From a checkpoint of a small autoregressive pixel model.
Model: 14.7M parameters, 16-pixel images, arch transformer_decoder, width 384, layers 12, norm layernorm, activation gelu.
Data: trained on Sentinel-2 satellite tiles (TerraMesh), 72500 training examples, 9.3 epochs.
Rows from block 7 of a small autoregressive pixel model, named by matrix and row number. Rows with one number belong to one neuron. Each number is 128 + 24 x the weight over its row's rms, rounded and kept within 0 to 255. All counts start at 0. Numbers have three digits each.
After each neuron's rows are labels from the 100 images, of 14976, where the neuron reaches its highest value: "strongest on" is what is common among them. Only what is clearly more common there than usual is listed. The data: Sentinel-2 satellite tiles (TerraMesh).
# fc1: MLP up (model.blocks.7.mlp.fc1.weight, 768x384), inputs 288-383
# fc2: MLP down (model.blocks.7.mlp.fc2.weight, 384x768, transposed), outputs 288-383

fc1.368:197168106175150104107099096146188166130127121113139116134125118137106106112130148131097128111097131142130130142152097102133076153138119172155147151113142122122130104111151101120114141124176144138081141156117152108142131142164125115160137123132150178121148121070163140103131112157132114176
fc2.368:086115137083149152170112130101110116111118109163107106125126134140094177135111126131149122107138151099118146108185157132101150133114162106122154110138133149122119125132177152111153134108078158100082124116148110118127138114116146114103124105110119106114062125106135134146135132111139099128
strongest on: main land cover: water

fc1.425:103099147110113185143144126072137134133115169087148092129074140091135112125150155180137085159157113123137141125158137108160155119136117144097160161095159097112114154144151138115122108084130127117106098116139155110122149101128117104136113178099106113150150099159129086127097125129144145121
fc2.425:157152097137093091103094104149085100115164083145087158149118084155133127125140104144102184123131130154087103117087108109140135164139110107132117160104092120154157140135095115120071107141125095152159180162130126120148147143096149092097159092133116106125151189108091148138111105133115137109
strongest on: trees; clouds; main land cover: trees

fc1.586:095128119141132156105111102138149124114156135133063160111145129167115160115110091137143133184129098125155125111120097128144136118118149162119124093120128116103100148142098120120116191116109114168156130116128105119129069133135117157132159130144084105108130143120114105109150152087139140140
fc2.586:138108155133189124114165120130114156100109107114136098121061132132082116138147123116127082118144113106137121158143110133119139121130152143109146146130093167191137129082128155152158114109111150135111092111125159143140149098131141162129124112120151191092138132124152083124123128155097103116
strongest on: main land cover: rangeland

fc1.365:131128112125133129078117135121181139121139133133126129169157100089136121138123125115144127117159146095128115133100105129144129121100114185131149105102121121128160122130133166120131125133159130102143129145093113139108156133135156149138124105177140170098079167138113060086116110163147096100
fc2.365:124137133134086092095149116101129130143129101104103146127113135113122164135103171161120131151124144136110130139102149144174127167117091108137138136110208096108143129142107151149101075124136132139154141130136139158108131095137109133125115155133141127172133108134171101125101118144132112149
strongest on: bare ground; main land cover: snow or ice

fc1.201:126132155135112115143134134106099085153146159116132148154139073132090150122164125120121110105159138168134136162137144130133136135112124129145159151120132093134146118129151136136135139110155105135149113111131127111150132100108172121146120062141113157152174166135093123092163112058149125080
fc2.201:103134165120146153200141102114111177134122171129148135103105145108189143159124142105114123112160123129162152128170150125139142109170152074103146130161125156141129119116111152092076128155177140127110116143136119091119135086105149153147168098115129108151110108137144118159147150089157141108
strongest on: trees; main land cover: trees

fc1.20:128142149138137118125114116125076141141084170134126143110139126147127119197106111121103134108163139152133150137163159089144109118146159117151123124155106155126129113148120105123133124073180126162143139123089123125122109115133108131143193160127115086151157195111138164122102112121132109131
fc2.20:120149099129147157149166078089148115114150113099108140150145151114136164070113151103174095114103095147101076125131129135146107134102133114163162127111134166136081119100130115134157169110100125149126094142133124149133156130125149128121136122108125132113110089086181118146150131137103125152
strongest on: main land cover: trees

fc1.726:092053147080140104110160188122179123112115156123111142136138130141121086153152148152139143142106102149136092133153127130169131155072112111119173065153162089097155090106162152117132130132139133097102114123113118128138151108135140145111111128136103152118131144153161122161156161142111127132
fc2.726:140094124103114184098133141152127133110147115122120168114118110151128159166145118102118115159131116125155157114205137115160152159171100145126163126135137187166118104093104101138129143122110124077112126127134126110153121114103152127139108147106110096156102116125151101119175104109121117128
strongest on: main land cover: trees; clouds

fc1.310:149123103114096156110096115090104072114126166128133153145089139094131204143142140126139133136165153148133082107090128118130144160098098133106168104140138147101124141105139121119100153127108121129134124102110150110140130119129086132122154151130149143142073088114126092155166128128148122113
fc2.310:136160142149150141135138144111128100171121165166178111157142104106140103115148129132139101119151165111098137113141130115105103121132124112154139110094134160169048151157112159107152154100141108141138153124144126182112157146106153134147083116154131144081153206091129149179124129152145126130
strongest on: main land cover: trees

fc1.238:171164152107150143129114101146156092095113163082130168130146140132099195091188088105082086117161172108116147112109114081137116140130126177145127111132104138140129136128098159134079162146116165132129115111157157175135149080113138165096154112126136108101142141095136147195153135131124126144
fc2.238:107139118120149135153123123110143119139139130111107138139151117097109146109149127125168143137122110136099101096122144146159146116136142149160115134159112145109117122068143159163117147104175138171148115121165135124177109122153098121151105139114106129154094125134094130098129147109094140121
strongest on: main land cover: snow or ice

fc1.35:131128131092158100155164124155142155097162137100128155135144120126174131142133115108123140101109138156136110084116123051128134126162131142136088122110158122095095141098128162112136176145155107099146121077123104115144126106145092146157156154116166140131115139113105134142153104120159120101
fc2.35:180157110189092121140124112110133151149141101151153111107178154137137153136181174134132129112160147088090133119119171118127131127111133133092142106098161114093151137158147114139135123122141101118125152127103110109133106139116163108135135108139127075132081136133084093127147106137076106126
strongest on: main land cover: crops

fc1.443:143097107105101150135105155127171127109167093167121208137095168102167136148117137127073076091105103133171120118141098073144160137110107116109130154147127143105141126097199150128123117167120146094124146168129139123142142124152088119130178110150124120115140122159116132139153103189117142138
fc2.443:106156151130130132104163123128147101136133159139122125113169148127081140098129122144142131145128153149115129142148121116120139138122101162162090133108131091122161170133105134105124108121138118156158160111148091171094152151154149117087110178159147159150062130110117135137120151133131119113
strongest on: snow or ice

fc1.348:150170151189123079125164142132129135141133150133128155120133122115141053170101088129136114142142125100133150154082122148149127145136114119107131172103171120108153111155113137150109134147125140099143096131107121140141154104153150126118073139134119166147102154148116106131092104140174093203
fc2.348:104111087093124119131098145113154084111124145088137115130123125105147166132119149109108152107134115166114126137132117121085165121119162130108153128111108154161132140125164147101121125122100116142124136124187121150135128122138095131156140139092150105140135117122136111125128167108091160131
strongest on: bare ground

fc1.258:110114143137156178139132139143102129120166132098124105098109140097103141073132163123130090116141168150148131118126101100131108121072146151143157131134137112060150147154134126144114134157150117100105103096158146113155139142136142132104131148135146129105126161120152127115061131159159138135
fc2.258:153129108134122121103097107120125097147182145136115147145126136174147124153162126118136147141161080117102159168137149128141145111133111123134107106153130173124093126158125133095132099123118151154157084142070153132142120124136136107101081101185130142098132112114133126109191115105173146128
strongest on: built area; clouds

fc1.353:152126135108097118152083108165096107106177154167096131111112140111088107100148147149144159101124092121132117120082159095106144137150083144162084096100143120146153116109096138085126138143136106127150137122124120105143129113118152139134095138127115104119108120089139145121111114152169113104
fc2.353:095164131092149151121131152132109141138108100094133167123157130139142086119100109148084102081150113143140107151159065164129122122132100100118131148117128124077132113151173115121086151094143149150099126151156124130133132133173110125131141104140130162123155127148145155115139172132090133193
strongest on: flooded vegetation

fc1.575:125108098126136113162159070056163106090124121073094151077079129139137115121147105138129135132123115096192124120122123127150192102131126124087131127140116107115085152137157105140081125120167161103159083155133101079105130113117117127097163093116158098105168128149126154106167159140141143124
fc2.575:126130146132104176076136178096092149125104162151141111135162125109120103084128149141109130136170109123109103150117142126132120130129113124121146157126105159148148136200158080091108142109117093130111164099179124154154157130122162119094129108113143114116131146136153099147134161096127131164
strongest on: clouds

fc1.167:134123145090104095146149142126116126138172109124119140156097177156094110146130111129123148108121131102115102141104122120129117134138148169100099115093117174119100103106137142162121095167152109122098164124145131118116137114158089096124117142121156064100101134103106113111166104150122119103
fc2.167:137134125112113146127157144132125138132124156137127122165136134157161127130145140109128108131124141117147125132165123116130165114133107086122149138173133151104136116131124115128115102123157147115103059102157156153109095107082138135164125114151079164174135138122185129138102119123116091143
strongest on: built area

fc1.504:124096068141086156153097172162140074116115108123151123116135144091172110128137113145067120100110128145136135148109156173086126127139110121129124133140176118126177102085172121165175128177117115117156106125137134127139170105119127082125158130126153146096061167122102135128136117159130111122
fc2.504:101151106116100155169116083111110126151149116114130111114198121179171134110160118129119111162126149144097111110148116156116138125148143139160113118106116056122176124139111104108207141088157118159150156139087098121092129135121102145146144122120119091109099118119153097158146120114144158145
strongest on: main land cover: snow or ice

fc1.173:099160108124128141153158172130087128118095120163121131145131132134091112147093173133132112139116152135127153103125128139119096125116137112156110096150129142152142087106167127115177125132163091088096162110115113110115113114113175151132172124116079098076128090108098123173095123138171151097
fc2.173:104158132127133120122076124122170118108118123116103082085167113120169114122126149177113125101138126137140123112101110118083150123110169147144103131155139126127139132125096114118134105125096125083176111103160122102151122172105090116171088102194122145116121150148130130097139131158128138080
strongest on: flooded vegetation

fc1.130:155171129136126110130147130101101114123117108076094139128124165113151117145126102129128107106101164127164155141099138157128112151127130126095143107124122130146126129099131181148146163099149108099101096096169141117106143150126102192109137116141114154155096107148107164152140114125129108133
fc2.130:107128115142101118125128169168162130142105156114193109120110083178132125121126108120138115121138104143121148167132128098107137142181166128184114122089161134140122146143111125118115121156129109138127111128103094140153095128125139134133104128150129174091202116120115135135108151158129119085
strongest on: bare ground; main land cover: bare ground

fc1.765:118174136142149161097115103174158169123162125129119135091147138122122124134106145166094130112095185135134154086166160119103119147139108104115129071139205127150106139114120139108167136156164109100132164128135138121175159140171117142089143082121157086105097137115127154153086127120140141123
fc2.765:161128086078123137085129121122153133154117136148100121137119160141129171148157122152095150117090105142160142116140139174103105114147162086132131104095102131136128148083113142113150104145090100166117114109097066132099172152108130143139142130132124187133106111126113148102077125092086149156
strongest on: clouds; main land cover: water

fc1.297:137112091110105134110105150111147061146135097115148128108117140081124126075142106099161164098113093093153136115121136147137138117084125110128116071116090156140106131103159123131148152125098123139129142087129102083090139071130112094152149095119075139122091191113110114131079144151188121142
fc2.297:143135143152157141181158187125141115121123118130178122072123151097154160118118163138124120120165106154108126103137167134196133136123139152117159148094110128096147137134117129068121042142103125122106112095122136136124146126098139149142083116132145136130112171157105131148121137185159130079
strongest on: bare ground; snow or ice

fc1.535:111116140144117139097147132122078135128129122136107179124102136119127114130106107115114112136118133152118138102141108102122136147123111149142156118134154115124157082094118139142138133112129156139164092151145164114129105130172154148164116119164138112086138158156114179147188125104101095137
fc2.535:156103123091183156118128099125182168171132146102157063114162144126181153134155124102169078086168148095133146153141108174167119133122145135132130142109087130130117129181138130097139119116134131123124147099135137132143121150114088114140126119137148107095130123076132120146133096126122156087
strongest on: built area

fc1.232:124201137125126112086122094142118082142150111108152104127137125124062127124119133135134151145135101125128132142157104146096129119087137143139135157100120167109166069116097136155107091104120116104166146075128117143148127097076096150114140141139121117124141105146131150129115065150125128107
fc2.232:115116165160113117117133132116105150180137117135114114156138110173133060105133168109116147166129101115117172158105082100157139157127114145146166168087114170143111138137112145129133100137126119146119093129123104179095142116106135146128126106193128144106143149166126117170108124143134131134
strongest on: main land cover: trees

fc1.46:154157144132144168103133151176144143099125119069082137093071153148108142143130117093127116160082155144138113126155159132097082132090120116142153134161127108160141131121136094141117153109114111137119151139153143153141144152164124165185109103108214142100123159153110130107135120139177090146
fc2.46:137099107135083146117087108142149116142111115142108080155093116156099094135143135124123180130092107139127129127113120151126115146135111102137149069146107133099130095181123129130078118142141098099115154101126141171106127097138128122107102120124128151120079121105180176095143097145117120133
strongest on: main land cover: snow or ice

fc1.189:119105141159085122121107120133095153132172118088113135108174118131184078135135122129100159087111140110129151117118091126120175135157187115115114091114099136155138149115092127081188111145111107139113114089157132103115157140109105143123154093114100114105158124105124126162119116145128142120
fc2.189:163158143115142130173114119159142113110150118134142121115102125142101136141134151133150159139168117161102152113130178146156139131095127118104126101146095137147125123110070158141120155145125141129104134156137112123133101144143133095106085157127092165167153140100146098129167165114143158135
strongest on: water; main land cover: water

fc1.475:132154105112162110111068074182125099148072068122128156122090042133086127130100116142151152129082125134131134140085103153152178111149126158106098123153150135125162123123143123125154172136117087111121113123145132145113115139132108110110138120119141155131068117106114144145136143156139103127
fc2.475:142115094114129117113122146150157113143155125116143163148123150095136133098124179140146110104157138157156130070106154128135104115131153137115136124124147118174125083143168143115096123135124130103126111119090157156147140157143125106097171176137074126152150120148187116069152154143131110152
strongest on: main land cover: crops

fc1.512:105157092132107137105128177137138123139131160159100122122164105117133132120130152094102140151137124116120146157114181105088168146085130171090131127147124093165114117140146093098104116132128120093153137110142123131132153094140146110159144116125149115122113090146078131151112122105136126125
fc2.512:145109143121141122105136121121125132152120169104172158143081128112119134160125156184122114103112136135153097098168145155117141153131094103154126098123137126077143109119128149117143092176126069122141128153108081118156074168155199156144122119120125113118171145085150119159139104181118137147
strongest on: trees; crops; main land cover: crops

fc1.501:104101139094131158138136126136106118145131112140141127162179167122121150127135155110121143148155070114148132130135127131155167134117117135149144112115130151126131120131156110111155092129125113099146125116141136144096088099165119120148126090119137121129160098120107111145167105103132175123
fc2.501:134111138089169143110131112105118108102150146138136115124174130050082111143133100094123160129141098140122186136112088164122100138096148111147103112138077162114162125152156152118134116126148091084114127108107114132069110150150128102140134081114116145078122101098161108140121142115133135119
strongest on: main land cover: crops

fc1.525:094082117142137119141174101152118133148090138127129130173150132133145190115119153140119146147140092161100131131115123117095157097163132121149138141154137142126090099098124122115140113133131109128136178082128130098134147153126123158065172128124134115106127122111092152143117135169102113099
fc2.525:125165119135141121128136125094102142094152112096121134151156067150093127094156133136168132137121093139139081142081165116181089136152118160116129144121078176151072109153136111143146097146126137105129164123129100139088102130103131142137164121109131133139181109158109080091144084084105115151
strongest on: main land cover: snow or ice

fc1.165:108105119144093129137163093174110090074157145121148109107109110113144121155097144091175129133151121120110133128146143089114140137162091110154110125166099113136111156148118098162132120126108120151126178118145119162148144125140120108118116082116125118128121171177115100115116125110143134094
fc2.165:150141133110148110171061117114101120152137127144108127125145113127159133128173132128141140105115144126160109127127140130136087102132126169142138164119185126051126074123116151122150130145143128102125114093148151107118122151128113131108121102142115182166094095097089122118117120147127124119
strongest on: crops; main land cover: crops

fc1.570:134153122151119118135146140178152166147125085089155162105156128117128122101097151153107150146131139107119108095169161118123140115148120132119129110130122149110200064148153101140118086106150141142087122110147134133129151120141139124124110128109105140129143112102137155179168155123108135143
fc2.570:083137125097119075126146087109165122147103123169140148136117099178104125072096135126088136128094137112118124133128127125117179157111108124159165140123133165101103158168136156154142119123144148115123142136141096110151126155155124151137158120145113113131092131120131150119089131087133157104
strongest on: bare ground; main land cover: rangeland

fc1.566:144095134137113132099132126131084132115122132078128131127122141092114115158134119178147131086121165108143114117150124095163130137138152081148136136123091116122149166114100104099111148133139142118111140158106122089147125098129144130113136141158090141108135140150115129130161138122105161092
fc2.566:162128131143124160148150120114094168168108112124139148153121119159084162097094122110147148115140136128102134149103149126129109162138128122100179139155162165142160136090115133147113120131139105130137147167137124131120144150188152133134139137133161124107110156144144106126110102152138110153
strongest on: built area; crops; main land cover: crops

fc1.186:143195179131112121072115147164118109116145093133059113088158136115113127096136116105114098179126146103140122145148129159105104172122164126129124113146096087138100140191138097130113045118132134151138132109152126160119154142122097125154167104139081095127129149120105135105120145118165127110
fc2.186:069118135136130136161130123128104120133162119117204152090106129152118124144126136108123144142116106139112140146129112124142135156137119118109115153132152138110129174126081119154138128173136152152116171139120131104110109106145218126111147178119137126131131111105129106160147094147099155145
strongest on: snow or ice

fc1.250:143124119146110130166164109139083140137092099125170132136152142168129108090124146121134161110105099132172138134107127161110182095168130126173092154102162066105132119129129126096121125137123144126156115105150100096156124087128146157148129109161114118147069142140136149135108124111136125114
fc2.250:097119128135098126112127136115159135127125106101131118134117164109136107131144085130142153174149131122140153147127144126098166133112118144113129152137130174125088143132098116169166155111175169142145093112124122083110111125141121097110110087119148089171160129127108135119107147137141153170
strongest on: crops; built area; main land cover: crops

fc1.12:148161115141124127111095128163139121124112107099158122096131151091068156161130139093136124134111127092137130128130112177141127085130148129123114133162085095125125115136143111116108159126126131131111115111131129125073138102156130104100138125096112122148089134164094121161125078100167113096
fc2.12:106106178120149134131164145168107152132176093130137134151093119076159137140144117113121129116133102114111127172132103154091181121084111162118127108155130118122135148095114109123120076159146094150110103150099125099147131100111115141126123122127136141099194076120103135089132137115112133112
strongest on: main land cover: crops

fc1.327:128154156134169104151058102148112104137103099109119112142101147114101153126149153144129147123104121128120145128143126099128109147215104107115157138128115124134104121102113137153117112179112175115158169106129134142126143137171110150127094110150137152162121145096119148145113094097169140151
fc2.327:137116119138132140173158079151125164118165152153174167129164113116147167105118126154156065123150139135128138159127137127117107137070147111095145136137106081156139132113141114125112117135158129092131122127124139139088133111103124153104128129141108140128111125089170128113160134147104147111
strongest on: main land cover: crops; main land cover: rangeland

fc1.341:119068120143080131126136135113098134118146104123136126147102119138131085131142127137114133129150117132158104115121133098138112098145141121107128098112087163114132181095130129077122108144118122097111148106182127142120153153147086165150149132144145172167135125136128095177134097125094111088
fc2.341:098128147126163146134121120124166143174141101124123105085120130131137134090077073139100081112142152125159117152118114100103115089089110098113090103139133136117088158128126091123128154131138127111148164143095111149105141107087155122119119104137135163124146130135105112107122128133144164126
strongest on: bare ground; snow or ice

fc1.293:153129117143115173084100089124081102155142118140112094140104078162143116086100120124108122126120154188125109088094148092112133093174174155124119151139096124153123127162135110090083138097120160158135088151148134143178126100139129136133135105131110133123102146140138121149123111137144110134
fc2.293:059132105101112112123166132159170110130136121127157124121132123142112143172107181102130115112143120106160153120151174157186109157131159084153150134100156130131147097113126117108117128144124116142132167124089158149128144121148154129145097133118154097123127129096125100130123132151131127167
strongest on: clouds

fc1.251:131126155125128136096141096112104106124108153116126147121132103129115133142101172122103159128105118158137115132201158100109136092104144142130156124111152140126096179159120070121118073141139140133129162129177106114143129148125093100110121106164142157123149148101120102149112135121135113169
fc2.251:151110149117136071096123079145101144074098135156146145106126130101078134112107134117134130113099140112151161127132142151152125126148126159157116098145091148119114134102163146117135086107120148107150153062136101124128096127097141164143134112101096154137103173155159133096116084177134122107
strongest on: main land cover: water

fc1.746:095119100119139156132149138123081109119101116100121111121089089133119166180122120154099114143151133130086155109113123136134164117120113160168162124146133121131139159128134110138171118130152097124144118106113082133152141099159141131135124087071112151170125159135123170128125121060112161086
fc2.746:110099148154125124131172097128135143106123153126124157176129132129124177138101115108136119153148078110163131154171126126178090112116101153121139163098139111116161132126114145181112118127135123103113134118109136143087126112126161150125107149115100146102100133105162133138105151126139180128
strongest on: main land cover: trees; clouds

fc1.559:129110136154135117104144133190139166085127080151139155104110149129133123109117144114130164114142110147153142104138133106145134160155163101123113111092127206090148130103131140107128128134168136132118173175124120104120140159168120168139163133169136098108119117148126120136129140101199139118
fc2.559:080125161110195128173124131153107123155144155088148119108116099129136079099151108132158101124129100164138109141114115072120162110133102136109099102119081154144131108153122106098164126104140168116150094159136109124118130120160147131159192106148123117157126135100114106102116163090217123077
strongest on: crops; main land cover: crops

fc1.494:111126138097086162092094136202111168118186152142088164131128141141127148101177139160137111136169153102092084161102144171134128102127101101136135104128154103126112115119136131136129109103104123114145129149124090074118110097136158129154142181116196135141146124131142114101098112097129139134
fc2.494:082135145116164142141123168139096136147139097129135159100122174151155129162134158145105134123162126115143130090140114115149101104123164138118122103121160138097158115107132107107134115180168181121083085118126138150131139123162137115148119086115097107148133110171136144084142117110065110130
strongest on: main land cover: snow or ice

fc1.514:104146099123154108128147042127121127140130130152114104102147126112114151128109121167112156091132169099124107110124138126088147114124196120114111124140121091157119118140128130080134123107129090126133177128152128167153099156144107129146142084158148146104116093117122095144097136084108134124
fc2.514:097103118118105152130134116111100130140133138129166135098134104123153113105161104124092103151084134091141121120139116120162098129142141130123131131110105153146096101159147134105123128166122144130113117101140120178128130142115163117141138131148116146070112122161106134127098125073158142094
strongest on: crops; main land cover: crops

fc1.6:171148112092084122129112136105174132107155112111140140192101125140130070149128112081148132110114094119149149144123099125109127099124136129133118113149129154055092112148134111141160130113132132120172116096158115127114121120135150120139133122135120139147117103087113124134178157108117174125
fc2.6:120095076158129125156177105162134136116142126116185118089148104117135116152102140156146100137107128150094101136157114103128121092133174128142145158123113114134079145093129126117123144087133108144084119148127118104114100086113114121127123136139123148127148133162161131145114114144137133132
strongest on: crops; built area; main land cover: crops

fc1.552:133129171146123111153106178108145112096101118110114136097135138153149152134135116129104143098128112138138140152122129132153069164183164112113131122128084120161171126143129137125115147179134126094135128157109112145147142128171089105132099161117132142128140122145111178152157126151184140074
fc2.552:170148122132131159161155152137140126150154104155125101094141140146151122164133101142131162154137153149110125142124123119129134139171078146131126141122129155112113112138129123115117143108106151176155105112095174093100122095105150120111121128152122132153179166148100122119165122118097141173
strongest on: water; main land cover: water

fc1.170:140111177094135097123136132088134098122163081147097107141122158129135158143158120106162118108135143154148133121130109129116130126107118088097151120117139150127115117102091114144082116106170092171140117090134114146144160144098129158157123120125106134137043141073121142126130106142111118139
fc2.170:119143089105103145126104102109145125149095128147094110105129120094139144132131171125142141129144069134116109092094102128141142112156146087187130114099122135107100147162122110142180150127132119116120133139126098098133111146119172062147121157156114124122162184175141101138166116151119135155
strongest on: trees; clouds; main land cover: trees

fc1.595:115126175095142182157125122097102106153144126125120158158127149141077121113119158149123094136073124132124139112117103137133154150142115087116123188171175147117124127135121138131076134127151135132188151103137147130124137134131105123134081115138151083102114129133093126124153157120099129110
fc2.595:094158128128180136109134169103148107139128122136132138186109204083128105113122121085096098149104142116151120118132138134154137136128152150176108124108172095141145107170144098123109152082108134148122107134133113169152139180175075150145109112086151131141153123100145129135164121132081202121
strongest on: main land cover: crops

fc1.585:132103160156120078160139109163097128131120154138128111142160127171126111146130090123143131074130147127145147151130108120102195103100108121110138125113117134090126113112097121106096153116166134131107137116149161148140117122143148147075113135075139136092171101111142126172145115114144096124
fc2.585:085127111121124147124131128081112119116123088084154107137128120113176132126137142122128105143097112090106117093161110109107103127140137101149119150127136146088134116134105136148142122132147141159131112117152116158123111153137149092157145107101095103107168136097137095144120111134150142123
strongest on: crops; built area; bare ground; main land cover: crops

fc1.759:147136085150134141124123119094158120128163130148116175116085115113134089108138148100119186173122111085122129076125141101140139159154150123166126111103148099136127085083116146137093150117144118135145144085166171096146131115112165134098120142173123114108112110097103129167131149116183120091
fc2.759:106136093118138126146122145092156131142143177191128100140114140120101191116122137119154142158148132126122092107105142078142096102116108094115160125145147081133125125113140115168129109147099152109129142143132133123115128106089132136112139105119152116096121158148141135140122121133063118142
strongest on: clouds

fc1.639:143116084209145167133137130148118140117136110080102145134158127121118156148085147102107135056148144108143139095107090113109127117080132134115104135148168142133110107131116138120102082085102127094119149156136154119105114127119154145165121101129156146111103164123097136130112125118088133145
fc2.639:154138136112090127096156148134132135123116061161134118098139141133110123125157175119140121161116132095086131122176127161105145096126164158173167108119152133107082115103131152152135145122121127139162099143136110187137131122101144095112144151169095122138126111128158134111146129114119154111
strongest on: trees; clouds; main land cover: trees

fc1.68:154128090144127123137106148108128140110145131116160140097120125135111155124164129121118128113169159106119146118143159115125131129110137100106098165155167179111102111147121154136098097127123137102121121147088140156100113106134165140128154149130090114094110097124128129171096123122073122127
fc2.68:131113144117169121147143126125116133147107124151094160139138122121099112137098101181136130105140097137084119098082116102134102069132098117087095121127113090126148111139137138127137147099123121145159186169121148133137074148103128148133146133115139102121156173203146123156147143115094121126
strongest on: trees; clouds; main land cover: trees

fc1.369:130096129133111153106161117127094131132148118144186132143114089176149163152110132154159139138099117124109174129111118136101146150168101122112121114160189131110090152103152141122114131130174116098137161143157120147096106171102155162147152138117110122111113144156121138069118115135104167118
fc2.369:195146183141102161111106105113117119144094087125066115110147122134123117093130083128120151114092116150145148165119113145101185130129104130146169083122121095132150125131139078135130167106087191123149066118116131134198145144106131153083099080105151122143129160127139145135142125138097137135
strongest on: snow or ice; main land cover: snow or ice

fc1.325:104134114133129121132119078088137095117132122141078164111163080122113125094083151103103100166132156139157113148133124071092112111154125090117141122126149127144131159137116162138154116132105119161162171125105090148161144151118118125122117130104175150151145140123115178118135142120162137154
fc2.325:094097105151158106135146143143096128128131128091129116141133157142115122110155118177082132158122126146086110106129123154149137110110136181133127154164149115147131098152138134119094139160135102105157093133121121165128120130123121140102118139101169098136108124119143132123099173139083115150
strongest on: bare ground

fc1.222:152116132143142113147147126084133162154064098103121101086083177124135120106121104135187109126110122108123122075120125134156124133183152109136120135140130166135140155111138148072110133094127097132132129069137126133114150191124127121154162108106138121139136129131161113115135134174135141129
fc2.222:141125140116107125103134117106132142134094071127123129095137144096121152190135077115141095117114130124157091129131108097141103149164149161122150102106139078137161137126090113122090155084117130127124079120147102141144152137159174124206114151106126116102156109175153112156135117140055130148
strongest on: main land cover: trees

fc1.612:107050102133109189141102141163111090133102139114119128162101124129149135191131131131161117090167130102118097130111178119122120096097091147109135154084144160111124104101094148147153144092134175124127170098148123126109135116145141148131100086104158090124107114152149122129134158092129116147
fc2.612:146149089092124092116149085109160149075161170111098138091095137109152131088097105105076116149132131101128154107143118126127110184152126115133124104142141135111126108130160099152152092104110160107148127124130115131173137110103135105125141107136119105098117124107125091090092061157100143111
strongest on: clouds

fc1.328:131113138130095129147147149138129168160114068108146157113130134099105101101156166117157123100104160127136175123178106114146135136142120130117150189119115147120133137133162085132101156174135121163110153128108173147100154161178085105094155093167116124126098128134101083129114111118159149101
fc2.328:168177171119165129079122132128137153098111153138110115107109121134142146131134135153118135146125100167128117144131139160190138114145128157142119081101117138120137135143080162117068136113169135197158155123108062109164097106150146143144109070126135153109116119129140129099100165120169064113
strongest on: crops; main land cover: crops

fc1.385:119121099065153156140130150130124126155113152127168151159163103148128150115133132125133143121145088107126106107134156118139112124135161141193187134147125104163116112121096113164125142131095116131119162175150134150121117119123139100144133111135105115138111140157128178156112123118133144131
fc2.385:094149149152107151135121124143139146141099180137165134127152092114140144091148107099105134148131113121147112094133148119140152091102070150112141112143115149115119121127137107147120150094165116144088130111125145181109079123131167145118146127108147136125153128125151114207121152112162140135
strongest on: clouds; main land cover: clouds